A small multi-label image tagger, trained from scratch.
Model: 2.76M parameters, 64-pixel images, arch convnext, norm layernorm, activation geglu, patch size [4, 4], widths [64, 128, 256].
Training: adamw at rate 0.0014, 10100 steps.
Rows from block 9, named by matrix and row number. Rows with one number belong to one neuron. Each number is 128 + 24 x the weight over the matrix's rms, rounded and kept within 0 to 255. All counts start at 0. Numbers have three digits each.
# gate: MLP gate (model.blocks.9.mlp.gate.weight, 672x256), inputs 0-127
# fc1: MLP up (model.blocks.9.mlp.fc1.weight, 672x256), inputs 0-127
# fc2: MLP down (model.blocks.9.mlp.fc2.weight, 256x672, transposed), outputs 0-127
gate.331:117131124095143138145132154168083083115164140135110165143132119123113119113117175138155140175125121106151074127082135136100146134141133158101132153154157117137124147130139147146171129112161090110113141132116090120104130136174123151124158158141153157110100113089130094123135149131137105132089084133103105134140160143118140087133109113140108137142131144125133124126142112149160114112155
gate.332:113084106104151117126135115145153129119087128164114136123180096177125145104117121151132144136166159104114153106147107076108136116089141080122115095118118143134121112090116099100136149138133162080158129134153154147148162150117131095124112120144153161109136155160164183151124148116097150147105094155179110134174149160137143109115149124147131094111105158135149088167115130146124142135116
gate.333:142143132147126119112118156144121108127169158133118122134143102147170138104156112146144151131117111146122147141072118152152112103066145134104109169119123159085131089125122093191144148107109140151101130137068155161107135150114137120120137156116119107136148121114146104130114115123135127076147126166152149079073102143123124113169169108131131133076132140119133122096123133189140157160116
gate.334:095114161081116068099137131167149112134135115140154129123136136186179116100083142147123086122112106141137104149150175088136098142104138083130106146087138136130126115107128096122145117107114191156146112131121139145136175107126127177145113112155131116119095119126133174121093143083162143136096140144130145112142091170143121151151156117112119115133149140104111164124131126158100105140151
gate.335:144142172124137142158126153176107118094137125119164120140138156115115105117156132123096112128133120119120115161131133103139148086160105161164133138150159134160129190130147152147101150114180178175155093128141128117148163083098141155139125143138117136170120117149087142127129141120101111106155111142102149110137122108165113089111120136121118112140142131123130138130129135093081136099159
gate.336:145129178130111132148141133115168121093164152115134143107084111105127116078128098132089155120067103142129150136136088144154162142142160109118107154103123127125139162104176120067152151095116131127128137157126164164112087128147114124141164127133082125191145113099088134104124131177140154174090122123152125160134124120144160113130132152155063156133093133129143129076139129083122158171120
gate.337:111180139150142132121113110180109150117140088144140106096114136093105153073150152115154127139154103136155084118109093115055137104134141172117123167151135131112176162143149160153172162172084143098086132140103108055105119090118165191144138111158113091116110104108168140135122136113117125130155141166102143127120074119138130096147095150124112161126138106114175143135121140159129157138192
gate.338:121074127135153163066181172156131143141149131124096151115145162129143147156057153138111142147082114130177109115124083155146151149136140165148114124123082098131201121087095102149123112115123130140101164156112143108131159143143151164111124140129136134151097121140109101108144173110149110164108104135130150102141136144147100127111152152104063096134115128136155107091116142130105112159129
gate.339:110113129136159134094093127138116132134093126142147127133147109141095122112126168096145115116144130118150077135153127117141118143120142124075142128128123154154095147109140131095108116121128137122153133076114151132147134101149134086134158141149126102120106112139149147127111130115105101145120161084164107140092152148130131128160119147127117100151145103132154118144122109117131083130106
gate.340:079113152128114091130144134158140153152131148139093124151115159138128164145184089151153141142132062125167118114121095123128147166166108133120104095125099092123115110120150149124103097163110137133129124124142123124134142099120172169097113133128160159133102144159079095109138138160137136191123176134113146097119129166128123139153161075101131099133105107148081087130154112138085162135144
gate.341:081146171107124107129114137121115108119179105155117143153123111129134134124151090116081117082140127139172115140116162146147116106137146165131095130111173132119180147121131104123109122134105124141126122100114132123132134144177159098116119131135129120143087117097122108132187137069096105124090134156155124116101122132155117113121104124131102126148140105149129121099152133164133137112140
gate.342:162115132138101149117145142107136179165106123092113153154149145133128102094094154119132139140104120091146153159130115106114131152175145147130090143122194086106130129136138187158160133168093101067129156156124145100126128143115114146108115163137167148135137120162050049140143127146133132159101107136110127124161162149111117096134140144166162138090112144108147151159139114105123121166112
gate.343:099099136163147140090129130124107123180098126115185136154144158164082162152110094119124094129097132135147147131073171150138103126187133145140119117146123125137144130147105084158139140126137108112121119132104127142110143145143145150125165117126113080180113155121109138121127128138131128107090077190082087136137128137162123154124124116143109148130135099153131112148157125124154121139137
gate.344:143116136157102081140116133110124127154109151160115093144104161140123152115145098117119153126128119130143150119095105122137154132126114143136114125086124124114136096154142134171160153144151121118143131121144159102115127172151155143088134140099108150116120127077133103111121120155122134133088146132134144072141120157097119132148136144103189144093106078131119182146120127115142144162117
gate.345:115149135137156148109135114145160123168104132130123154133121158159102157087095179148156118117092083068100161151065159119103106158106167136130115135105108111136120126149124105104135164116118137118093131115130082145131119099107104113113120121091117125110125161129155162112150172139142121117118138121099147160125143092082131129105126127099151126145100143151137175176111109127098084124145
gate.346:121135152132171128071130163136148136138114119072131119135135123102093151174096149159114149111144125114143153124134156157168118089129135074097135086161142120120152101115120113156112150134110148115130155139130159115158104112075157093124126114110148130126109168111123145148130164165123156115113088137143123087153164161135099116116123128156100131081107065114103118121105113151119096088137
gate.347:105108121086144102136142096123142142121140147068182087132125122157107146139114116152119109151178117125122176114093144118089153148076170067171125146161140124108185113117124092152124145121149138139155168139101143130155126129111143101135149072115108146154097120126117139158140136158159119125143123117126137173173132092104104140133131128138132125133078079115139118102130125132145120135094
gate.348:154168111154105142132131169112151126117155098113157126144158132131150108096091130094124135083110103140150098132145073083120120129147114132139116134155140101104137173139128134094107066100109158151084123118138119141102141096114109123120136141113130172176157190157126146109080110142097108175156154114183114093129124137113110110160129110104143129101137138110156161146137127166072163116116
gate.349:115107130145088136112140103091117112132120126136160089097103102110131088166160095136113124130119131124132094076090082167159159136117091089130121166137156130173142131116108068130111099096113150167128114118155180129142129087121145121149161118114139160096127091162104149085128139125127124167134105084157121105113130124114120141122117086116124133132136138132100181176142184122123182145160
gate.350:145094167148103121159129121163107129109075159098098162114137138115107151151155136089101114137152134132144187104105158114148138123142147130118053133164082126109129096097135126141191134094084160130154183137184170158183107126140126117153140111132128138162131113155120135108116153093160159159142110116111133107119117104080109131117169087151128139088153119115138150145130128108152128100122
gate.351:109142141123124091127161127121103145112112110153105162139150135155149155138130090170134090143102063140123120162117169141128078154122127090084147057103122133134074103126137092094094123177149114145149157131154126145107092132130154108123112111077111130132122119144127125155141099122145115137116137110108155134125112163085131086130114060157114122115170129136118127132146101130121101126134
gate.352:123146121091101100137121117106106134118155153103104101148091141161104107158138112145091130127143133144112164111147151135150100177135079095150131130157098112119109139159153143099162136134131127115155129146078095130099175113138168110163134158143116132131165113134089092124151095123094159151123116093111101174155152132124152179137125145123185120154103158098093160132176113123149151134122
gate.353:155098137137124100174126109128120130142154141142122109153144118166124175077134145126109148107148113130124137133073132077095100105134167148096135137100114095089104160133170147103154126097131170115133150118103138127091169106111139101144139124117165132126129122145130132133113135146126108159120100098127106154143153123143121123164125123128118162095147143125174136141193163130133122128119
gate.354:158156103121137096140136102091139103142137118135108130124106105132150106139106154103137193123124102109113166145101107148158140124148134123116138102123113159135134155080087114153189096136132099095137122145105119150134096126104123141139088099114091139182109164142133122137126137154137081081140111152127141117104128162147160155124116122107139139138155096135161113109157178131158182130118
gate.355:150102116132127088140127158126130118099136140103137120113094144143134105135091128114061115127100123117112114151152078104152137118099108104083137093137077109092105126078128117118117136084108138127160093162086124141094121143121147138157163071138145102075127131132126135150138132127143120165147113101144132131143082116118134121141115146089187142152142158149130158177113096150109134117145
gate.356:105149092165150148115166134143112163168113128104113141096112095105166120139133125156162111143174113135128178131091157137110167151091137152157128132153139125111141098148074156090143151141091137134139105155148167197163117104131113160121130117159152140159104141136161107158109079129096118112125116095154140131141176158123163140120130129166127159174097129105105135133107150089109116123118
gate.357:119114148117130171137088135115163136127096131140113177157108116148146115142162138153101132127144127143111142090125130162105134147139120105141103161157113149158162154158116117116079114148130094092120089121125114126129151145143142127145093174178173125159128135081104128128079179151146148099163150128101134137104130139076108119122150134155135133090088109154123093131140132101142120127161
gate.358:133115169133153142146140120087119115092125124157151144092117159118163125112126150113105128125127142110134121133098098166144144184156139124137124120142102123126139085192116131119109130153103098128133158115164115115145148151080178081145111145127137112107101093125161150152116108123152112094101169089144160146158132126144114119152114139166142122162113120111099092139161161104148165084115
gate.359:130154119138120100132098089089133116165125129136105170115104136115163123173132141153125096116129084129157134153130117074156133140169123083097114135119135123107128108103128160148173090182100112117093096125182158129148143100097134145087097142126139100111122116124108115111127162102106148122165123135154125109120130111112123135127086123071087130104131084131127115133137181126125150128140
gate.360:141130119097121141102121079124142142110096123132113131157106094133124138137148152166154163118099077181153105126142156128120122117095174156140101149161161122135140112165098134099120138067145151137051120118120140117153121123116125133186128141110116117133138163135130146109104106157129170146144121106126123153155136126149108132116110080165115142133109118179138136141140120114099105153155
gate.361:104114134161109124089095079131144151069111106203089133123169129147135124153095187108156157130161163155150147138131154084089106126143145155125131140119154116118115153132118150120130140107114161132093122147159127124140125144152157139132160086124102123154137076158119122156057131132166120126132147148104139124094165149108136128150146140124144135174152120138171111101143192170151127118065
gate.362:109138142165145120107113098143171075193100137109126107182141113152134085116100173122138112075140138146137190097154136103111140147133116149158119123142169131136150138131161129122126154132104115134130127151121129129129106120124128149123113126118165097130129116117145101154092133106084100098150108130097163140115155176118129156096115155116117110119118153188124129143127151108146129187141
gate.363:159106136149161104180136126129144127146134122178091147121085121136140155144114171122089132130099108109101141127167115138127132138135124101144117103145093127115133142095160113120115160112155147136102126109123148172182129152108122143124170076129138121123076119110152118147085157138154175121100172092140133100130117093112095100110148134162135102118078078114136152107081105156153108107121
gate.364:127078128116114118112148137170146176151152133117112177087126093133096138119094118119099108101118124161175113172120130160125140151119144099163139163087149128139126098133114112121121105120162132119118100124161112119100090110167121096137135179116080096109123110068146142163147104124111128122101127129127133114119099099138154126152110156150127145081142158122126158141098158154118165087084
gate.365:127125120162158149100114095152153102111136124139109103160152119145131116129166133162139116120170149118137145091170134159152143078137093090130108140124122146154140113117129122154118084120134120169104172115156091124152107146181167131127142116095115162136102160115158136144123111134143112124113109122109112105126114125121066150099126107167135121120151162093120117146126084127135151098123
fc1.331:114121095124094129123159134110118109088150127158095157124136141102094121139180112122137104107171148108115115119144111128128160106117118137139116136106135162153133138140109143167099144124094158148153113125129120121133093139077140106154085122117136137107103123102165117122123132093181149079161141096123164136139126150179116132118110167158165151095117133123130116142118144139105107133160
fc1.332:114109089097148108124089106142129069133098135154144109138116133151095108121123130152203123081136129150110142119156164156099136115090088131137131116161129148099116140145177084131139140129121132146126137120120146138123148135143149155125119105131120088123166145151181130121082119112156135136159117147088151108138151141147097135108107106146122139157143155119099119142148107081124164101151
fc1.333:098156123129105117112096106157115092121094145146182121113130116178083150163143102125149160084166142122119105140138150112126120186121148174103143152105126166150109144086124127153145125168104119165107122143145142061147140141112083127081116122141113123121135064097141117112123108171089109137168159137119135147123103131121119140126128128142087131176141135122177139178107114134136096111075
fc1.334:146110174112124150183165136107167082092130101138127129110135118121153110080069070130129114147114091093169135135085163116126166144105129116120146145107121111147117117160124135118120106144158121104159163114128117172154138102132164087128067129140134126111125119133115148126154139137159122160138182110117101140140111138104108122163157092121127110107139121128109141147088151066167081121132
fc1.335:151122120137139145072170133131120162173122182153133112104101122133135146121153148131091116147129141179111122102106114197144130136117113144138113147135083145144165107100129074141132130127146137123118140147076185133121166110129131079131160172085073128153162103155145087103129088149111119141130111096141099089158093111154110166138146115128143146097178158132088127124093112110145098110149
fc1.336:137106124118126084139141065127095144134106063104094120149161143116130132140189157132122111107123171159140127129141123070155112112121161129124135177123129121164131156157115172141134139151151161107117129074122102112181078138152109118096124107142166144147106124166134158114132112129129122118119135097140113127109141141124117167143096112094093136122114130170134164107156114131133126125135
fc1.337:116141105098089152118137141124141077137100141144154152129159151146120098123129134094174147132092151129125101113167117135115086144154100155077094115127166179105121151115112135160132132124073167131112113123067178111156109111138170142099150129111095125110120111138084102134138057099105105068125122124153131122149135184106137110175135110149141149140119098179137151131101092139116115122137
fc1.338:106069129098138131153167123114119095103172104157110125143122132125151135157134145152096099173140147150113157149177158131112134125187140125105131120118171122160155140119135098128125150116143153162134094101172129101140126124091132151105138135100150110137116153127146114128110133124160137120106138137110112136147120137119077117109093107111168132100105118122134098107114122090162124087112
fc1.339:111091116107159153145125101156098136110160088135155124099162129094153123104116161093126123117125177131128141148156149146072157116093115139122194148128122127110127149144114127103128108106145112103143118087137092114122140101132079113132105122135131111140130162150124143155130118125139129145115161154078155125166156152128140105141102149108122118155123120136149170159130148127113091116135
fc1.340:189116142131120083125127127075148163122124142145135116171120129101078130171137136151162180104121168127108101140186159131140123137096102121110136097068135143139141107051147101112126120156145152161111172147097135112104124153141090131100112115105081100099139152134167142116135112138150145120141131126146162113121106137110146162092123136087147134101106118138122148129141129138133138091103
fc1.341:127162147112132127132118123104094136131091123102154115100128099087103136084134141102112138105153132086118114127144088132113150125157152122160141131126145139096119121131079150185117108169110100110159118111121141118118152134137135151092125097112095118100124123153125154150113147109130159107077097125132104180140126114125151163144145137098169145138128107122121166131143158164131167128141
fc1.342:121112128132133128116123171124141084068110128119137142161128118097139103120160107133109146098144108105134108112124134140130144098147139105127120119142112120115131139172127137143134111082139135149119090163072153149156124099100161167138094169105108146129151180143173111096131171129166142128133094114125109071095117113117151121114175117114102161075126163154128143129137118177144157125115
fc1.343:160106210092116123119123163107123123099088119099155133112178148150109144161114164131102124110104133186131143114156147143172171180120149132105113113095121152173128127123098127112075078132116132134139094134117156128135141163058125116126110105126147118119116118107108156117110183142139153158180111119098139115158091093136117138115131164141055122116112135127078134139113079130087148173156
fc1.344:107158117110134094085099154136170153139137136105123110129134135121081115091112115154110113115117175118143090130122147149180121114090094106119125122126132111169115097158133106142090140157139147135150127141122137106106105138141140142108146157095127155108162115135132122130132112143116142098153114116166128128124115120142155163105140115090106104085130089123149120137140136105121138127110
fc1.345:124170115104107092096125136168145146111087196141167111084139148145132123124112133138106120129137116137080172117148117130115151155084129118154152129131116134137125131131152143133118098068100106155113151087127111134138174175150079119145151113162089183137120093138121120063129119146121107167131191092090161143108149111148107118184118155119166101156112120147108128146091106154108126141106
fc1.346:131131146154124103156143063075109118161115147106150122111160106141107192102164159116096090156119104128112125132136088130135132115137139100119099143154084113151147111130149155127144122097112101113115103133153104141171111151112088078144158110136147088149114125136114142138149133142119118127131180106120112156111163091136094125145085168132108093088117108112168104169097105110128105118151
fc1.347:118151093130110125148117159125159099141166143122144154122150120108120084102111104162196155093119106164089122137142074138109112158132101108108134110096109096147121122101137126155151157168146079107105134173127113129090151100120161144122118098135117118082183107125151170125129110100175138097124156122126124112125115157084153120156146111151157152143146089123097174156148112101139138153162
fc1.348:124118150149107143106117165137095110122129128111179144156156134129058116116131107144082147094104166129099146115146112125146150107124151132093114156079078141130102083174126160154137098145149131115111096123144143152136142122133087121130113120108107116133112112105132138091111123147113133126086112159111143133145100142061144134146117105117185106136133097109158162145134104141111132139136
fc1.349:111104117147099098181084140104110124177143141096161098156119142167127104133155073116144129153140090113098133135137137123149137114142174120159103114117200135079123125113143132105139086123108111106155137091121138126155140196135123121094079115127116110154126131117095154154134167120091171129117146149142161130136131144147154135114064118129125077150132108149148143147156141131119141137132
fc1.350:132095107135125164113104124165131142142139158109112131108094109170134143146135154138134162131162099135127130145161156069130131142095153100114087135085138154119151122161092163147100069113160156187122148131125138090102166140139112101125116102088134102120122130109159127141130101148118077134125111081115124115119124145158147179154134131116165174132142135099106151115142095130133132130064
fc1.351:067077095117191115080131089143140123148176124118141146099091077115163151146131118154108116129097109112139152134148149138091143140123121086126134151104108131119154096127068125147142180092102173120145118154146118121115139148177100142121118134135106134127133090113175130115145141120170122122120140139110134168090113140101107107114147100129119115144114078096139129148083108143155131116196
fc1.352:139147132115115123140110088113148119118114139141151137092080136109131173123084111123138120120158111125127111124123164094134080111125142085158072099089129161096126129158127122125137089128130119167153136104136133130105143096103105130168093164101132185116110094139166118141100135157136099139128101112156085118122154138135143174148128139140171119147156146102147113144167163143152105149126
fc1.353:091129136120143144165117158161158141126094095102139123128173103103086139131128159138137121119175137132150160168097141105087118070156158149115149133119138164144157166136137126123150103114137094124135142159131151115112159107150110107130089115094163136150106088115143154151139134082153115133110129103094113134128084145145100122137114112125113151113148145128102161150167109125129140111113
fc1.354:153115104121149126148109119081128140126149120174090135139141102116101132115120178159073139135156126145116098093154135181133136129108108091107163145103147106127145142132162111110122137086134126182109153098143117086128154111127107101159126145122094115109130130145133145121107128129173095126094115128106101130147126114127102118150135096129118123172103144167129169087137124142156134127142
fc1.355:138111126141124173127102132130099138087125163105144114148122135083158143179120151157091157153158109127132075125104138114105084106139144101128155110091135172099101123146101136118151111136113187120132133164119141116148140136146115153120137163141176073136123147134097112115147126081188111172153160120170154050145122132092115129140137144174152106116112116086151156120114115099143147084113
fc1.356:123131126166080173085093110140118105106134108099110134118125081105165141105175154132108105111122124149118078110151156117146104148151190137123126154122121090135156146122090188106123108165113131129122153091176175164147137111086134123122177126092134121170117161104154087126099155162117101130158105132118142122173164086138100113118137179142124117114079116133161148170142120152117114127131
fc1.357:114133118134104099143151103150098128116116140126127133100142154110150133082102077111147152137144138078131150121145123127130112150141084117133137122130145179150147140114108144068083089124138121145157127127132140093117113135150159123132159105132118140099148094113125149114126127139089146131117132092119139127154150133131167106156134152135098120161118150142132111147123136106153148098128
fc1.358:127140086097108145130116136100129104120106131141120089102130155136137121153130112099133152151145192140074106109120136132100123102109118170128157149097161136116112134134137101140145122101150132117109158177112136149135134127177120094128056140170139097069153145153142121159079113104180138141100155166200167138072125153157135120137132097130151120182149125141139134130112125098114100097114
fc1.359:122145151099104147124124117127138142143152139079103158110104151138119147123113105139151112053158115141132174129146114127113106148104102145115120136133120146110144137111105104126156179157123120125125108109120171085121164151119089153122104147131131105108128156116154151103114141147118127141146139120113134139119138146143109100110081167117140106179111122126145111122140150150127149154126
fc1.360:152108117121166112110132148099135123120118118106171116132111104119153105125131162105103157136168159138106164114122162113096133153128141190113148127149090122129111097127144129160163093078128138128120124144132137154138159149150117122109139152122194157117120115126086125120128092105118109119109077118134133143134132117111155131136130134101106117131102170117132141130127129096141132154149
fc1.361:140095146108110113126115122152140129128148135146098135138143099110123158155117110125171124122190121105118169096109196133156124155133097099133108128172126082142111090132112129154122154134128138123118156115096137171143112131101126169107093160129110148119122143167138098126166128175136102161163110143149128132125111155137112097117133096115117085104141124104159115149164116122152114101102
fc1.362:092126128149126094110115085148151157154141148145177142132085137168125136147173107153134103161125071108110116133106114141092167098155106131117098120130163129134121159147145139128143163129141142108095185147142092116125106135135157118084114119099124111138100139187121133104126120119140161085130138175113106152095113133106115118117131087108133119119115089096139155153113084148141123132145
fc1.363:147151147105148115137089114103132109095137088121164119123123124130139096115145129138113158088114142104095087141091105105110149120104145124118192138121122122131093137158138157148126126115142128110113130125119155107117119134145083136176166132170131086094132127118137150129117128094133135094139113076143114147114096112124155093147122152116139121125107133153122102125178123162128186143126
fc1.364:127151139175124073150146134152094105131119136111119148151088159138127148145140125071124082068161153146184134127114164162149142141130119128116121064128129119123143103109139129085119122156138120123139127155124129140085080117138125162134151091144145089101118124136122086144123142103130124086127114093124104148118144106122113134110132098130151109128141131111124128120137154146144124150134
fc1.365:132101134093152131177144159147140138114140151126124156134168137156164130134082128155123136143076129142150138106169170152166144133162122121158149124123183111134136162113112151082118111125084107097124148095125131107141102145104132123142181142133151185100063112165081105129129101131103126136166098096110119156100139123154110122130087076128124092145101127111174112074118120114112112115106
fc2.331:081153144137144079170131149097151144124138136122126164120158145117093107134123089103102170114139136120149083106131152112094128155147118143120117081140112110113118133155113133126150125128091126122146149105113092156124141153168148131123086145119122106095117114148129129150115138164068140153152165145136151130126186141152121124137151148151104121133135107098151149082104106158117115105113
fc2.332:140105129113168117119147141138107160136103139102136136135132119115157115130111134112141101098152102136130119121145144150122140110125142162123122125136151100133081164120131129131102098165136091121130128102133064154154126153167157137132110120136112089096130153120069138108147169177160098121139139111157155104146114144115154141099146132130148108107135124092142119119138099149139125162114
fc2.333:163111159132130139136157131128169093138140163148129160142076130140114102103148146165152103126145128151156113156109136137156129094108160158113193152120139151089140125149137095131138103105158145118140138100104123117088099167112033125145130099130115123140124144110137121111166161098133138109115068123108120125128115100145126098146153132142128125143100114163164106133141128115145137162096
fc2.334:113104144112149095113120178161109107139110129125143135098099152160134155153166111135145102096144115117127105150144127159098101140129151132121123126158166106097152096109100135163130145164169137164136109138122123101109168103126109097119104137102152121106138150149186129134129131093141100159129080165156110119088149090099106114112115113100169164156090098071140129182121146161098118105112
fc2.335:122109165139103161079139114103095145099172132136097105136117059138160116099120126141098147111099120130110132092135153094109119136127115137137110151158091137169169104097163080170133117092129121097111126095135168093135108133105088143136146106116108164110163134124128135129110095125120159126098140163118167140089111098108126150145143178095171181130115099174158090100103115114066101119130
fc2.336:136159133137134133119148143108130118129146136131162104110144089097151127156118099171117118178131121048138148133129135112161135110096110130121147103126136116119104157110158097135162135135137142146149115116182130152098136131122090153130157159124145121113137131139161166139157112124103111107097088177150151158141092100111171119129132129091154136115151124138128123142116129112119115155117
fc2.337:114141104141103124108126119126106144165143157159072130127074069096173103098116131126129140140098128122129144158162140098137128122159131119130126076136151121115144123158134149082111172111155131107130126096140165187110128120129112145112148126162169123178094162132102111147092110168174080091122098155097122103099119099138133160119134172135163139140100109179154165134088115150130120169120
fc2.338:110130121112110125056160116132145092085138115144084139158123089138138145106119137124131184111067161134138110134165126093114125118126093113103162127113146119146105150107112115148118154152126116141131157111097153131115100151117109115146145137132087118090099107099143123108131120183098147102122116139117110115138164120125106140127143123118124132112164119112137156122076105147125127144120
fc2.339:114157151129122121150106163160087117123110161119113130152120095118130106119153115112178109141120123076121150130145128135112141145161119138136154118082102121137166122110116101127127175109106069154160140150157154154142143133164207113110170139113134120149111078205116092143076120108138124105120139093120119125147125131114077116104083135124124082106155098149128115159077119115106142110154
fc2.340:124129168183119146163113174092105127161149144105084151120132137111169138087170112152100143127167090160133087148172137095130132109128104187095117128110113131154142130166113117089103124119137080158122150132171171118113134147086116151102150115153152166138134120146125151112121107149093177097132114124129100123110145130121149128141174131145126091069118133134106158162107124120122154134128
fc2.341:129142120134127142163118137136137166145154125146107130129139104097107153117173118093142143168106118156088139116144151156171143145099118098133183185107130153143143115125134099095126101116114122128124110098157110111126116128102196143129092087107133093170114124146058136113139149138174116155141185113137149083112126146135119161113149170102112131128111117116145126092101114124146110117146
fc2.342:122108116135124121153186099091149188105132098135135102095132146111106156126080132074126081150084116117119121148093129125146112123111136140117103088149127094120151140160117166159139165126147122156125128116143147087109120087129170149167107122087126133119110145144111160098151132210154141129125148084112137133120103116123170125134096147141173126094122138123120113109100132141101110122103
fc2.343:087175159116137109157106069088135142129154111113161132134153132156124145155126155149157080132138158165129106084128120108155162143138135153112150139117098136119107114156163107168135137123150095143104158123108189152109090127101125142131162090145108129137147119109152123111116165122104173088108131105127097144121119101137152098145147185174149117146122095116143149162108189138134136125085
fc2.344:174087110134138133167142152080098117102138107141121171134127121157131139126150125126114154138126155158122144097164115110117117141125134142080096120129121159111181121094129124127141190126106132134135181076123116133140142091158137130145141109118135180142167102076091155099139102138103110140102133119144130112131154135122123139127141114105143128102151126167140156131110138116134146170134
fc2.345:156119112089162105139133102152171161129117134157146124129159119121138136118119121175144111068128091160113115098130125134138153142170136151094129177105116089136094121186134129149107146154145116114127117142102165063143088135131120096154139116129110143146136125133115139114120099126151144117095128121089109113143105129107114113116115148129120109142097108160120134143157185096146129084108
fc2.346:121167091120118144137166090111104135065137089130117101148146131180152139141129144112147131144119107112078154111153093132139128124111107087117127108116129174146144122091133092126123073114152156148108103100126115094101120138102096147124138091107113125127126106136150150132141124123082121139170129132149128107117158098135204117135095177148099151102174138129133137078127132131168119096134
fc2.347:114076141117101178185161122157114134100120159144108131129178128154159155167128118149143141099131133075174116124126131150092096103151128141114116131141149111132109155173159168099126164157139093114140136148152095132101145163140151113163136132130190168122156104125143150154129102101096119096101119102116136135122113127086127094168135114156121122107130139141111115130169164140127112141135
fc2.348:126148092112166102128141161133097117136159163145130119118121135129163144072135149144148133117089128183113117129110149132161132099119112139122190123104111170067083134118127138089133143160135120151115125103125107155137146128151141128077138126095141112137121149096084132112113133131144146097107128152152121108170146108130120096170162118099141128148176138125135150099150090119177143161099
fc2.349:175127097132112070139083113140104106147111111159151120149096186103161157117145159088165127138117112138085088142099124145097134154101111110150092130105105123087137113061137138097152127155108116142173084131129130103141138113102156110118130125164082145168126114096121093104141105119127140109089114190129106130141135165104130124114117116157122095178133154162139104154149094147110098135118
fc2.350:115111109185109120136139126115167099101096170115161121119111090084091102124135135152120089131131114134122144147122146110142115134130096101158143108159163156109152123172141118156119116097121126130150079148138032119098085088142106094057167153150146108133105094134124106147142151140107164111162164106134139135136120140102126135105088101151152110123132066145143137165153151172134114153166
fc2.351:155142132167119106150140121142098082122124127140134113100130177131107132177132114120146150139146125045155112111094119157115111117122136132143081111111215134113129169122178170103127128128135094133158134108123108126083128107114139132139105148117147151100111116094174108128136149108107136150139123113127135136127097096123125117142097115069053140156128124113114132181119190177164125156158
fc2.352:144101125110135118174130140139147103121134153109060153152168114137143110108136091100111133150131133134154104162150159109145121122111097123096158124148126148137117136115121107106140112126116092127127117115143133153163105163145156165102168110120102092140149132100114098138096137132102102096151128097104155148149174130143126139111143117151108160125142135133128122104109137099147116106131
fc2.353:112067146096127130157201146145125147144069141103125126179062109119104131140149153117105138126151113114124090090094136111152127107141122108155099117174150159131106139143097171149142113100079153121107148119145093091154121159127110139118164093119144135141113126115145107089105128144157111126204113126158120143131133126113136134139125121168111164091135095147112113085142111144127145133159
fc2.354:092150126120104139171117122109101132093157102149132117131148126106087093130115154073118076117106143100129151073125149144168194130083118132101109150117134164139132157130170114137148154123128113116099124121116102125149151099112120137166128117164149110098165116084096161129119110096114125152123142120156098110177140112119140122090118130150111126143176111109116117123162174129177131160140
fc2.355:122128112112108110031153116147124111141142138096116115137181147092150107077140182123146097138138146099103156098125104106083149100058156092139148138102099153141097136150141108171128120152120095121099125116103114144139112095150131132101145130097091159156158143127133092100159106146130127107114145146113183117135096158174090100116090137152147153108139094103139088110108149151093116134128
fc2.356:115177141134158080167116118147183141154087111128084123136160146137102148133145099116077125092137107096123110106108107136145123124123134128136118160110117083119141157160138097168155138162123120090129111105158154127143144165110125137124156139172094162120173105168127144150108104106130150165093140109151086089105148092144122115147131170133144123149159157125092102134145128116125121113109
fc2.357:114139153113110114103114149163140111105122155108129137161116109093125101088110103171142164162143130128141077148135108181142125099110135143110140125134113128114119158150146152122128124129141106140120156164126117097117083151140114130108106144143135117192135142093123124112094108144167082100142155114126137126116180111123115128120142112170115148106145138109151111142126125135119136159097
fc2.358:105108110132205105131108089130146114147119135110073119142094155135155135124129128157141114101163113159153086135112084127109099134127113097105094129105164127144079138123092167154131137127098162128163116150113112137131125125108087180150117145150121095136129176101128097153106148103170106119099130107111131161135168123139134146117156123129127128157136105119138098127136100170125139139123
fc2.359:174116130181127094150123150094141094171108142165114172116123134111135092137148140095092110117120121147153112112143148125124183122140102142163122125139106135124105148113137143156131167128146080126166121119139161130116151108132128112125120136189167150126084108149106153105097116170133145114114106145133103064089162133153165121146139146158152115140162110109117122182091123150158098102109
fc2.360:140169144141153125124162170148123104149117149134161122118173120150128161126122105143160102104088139130157118100122126180138136159152158085154129127110132119132097134132115076108122155120098119139140078123155107138096124167127147122142122140107117116145124100164087122177111147088125148162099138103118138135133102146127151091124116125174112088158135079083124130080113146117152140141121
fc2.361:085144157085138135148138151118153112080144124109129169130112129100112130121143141126106204155085132146127129134082138110128115136097114147135133159138095122140150153110127144147115161135149129102119188116122101113092156163116114138115116148123157135121112099111143128117103103118122186107152110140129106103114139145084108107089121115131115140127113118118127123099127116103112110107127
fc2.362:145132083138068153115149070136138125152106129135093109151151137115079097125121124095126111145086116099147120079142094122119141139122134115131137114120136134116159128132160141124153104116127125125119103106147169145141107092127144089143121100101157136097104140119097107142132120131111104115157141139143161178115108095132119145116122128133084151154120163132094132119114130168115103164088
fc2.363:207148117112149148133135133123156121143140134131154087164120140130081114176138082118082111138108116099126150133167133171164150107128137114115068136102138067120089133145118131121173139129151099159101131137124129125133099108127149110146133098126146116126138133112126133094117153073104188137120137154124126131112116111099120107109139116115117127117112129117062064068152122103128099157165
fc2.364:136097150151168148176099134104159128090118094116084154084141147155103127141121108085125113141143148153163132135136154164110172137127111138120094082149130129096153119137138117110165104153101074171134137119122121116117118151113157102157103152121114139103102106124089099118074148147097142139133153098159146118097145177116141144147155180154096099129131124118111131118112126116156124113135
fc2.365:155125118147149128129133132145126125130136102136146148107168120128158122144123090108159144119134170128116135141118133158111109145134085095134144152145109125110164108129130107130182131119132125127121122119127179087088127150121109143126184117110126102117150151126129127129146126155062152143103129105143129152080120133104156148150109133131132115094129112142167123107122099082109095108102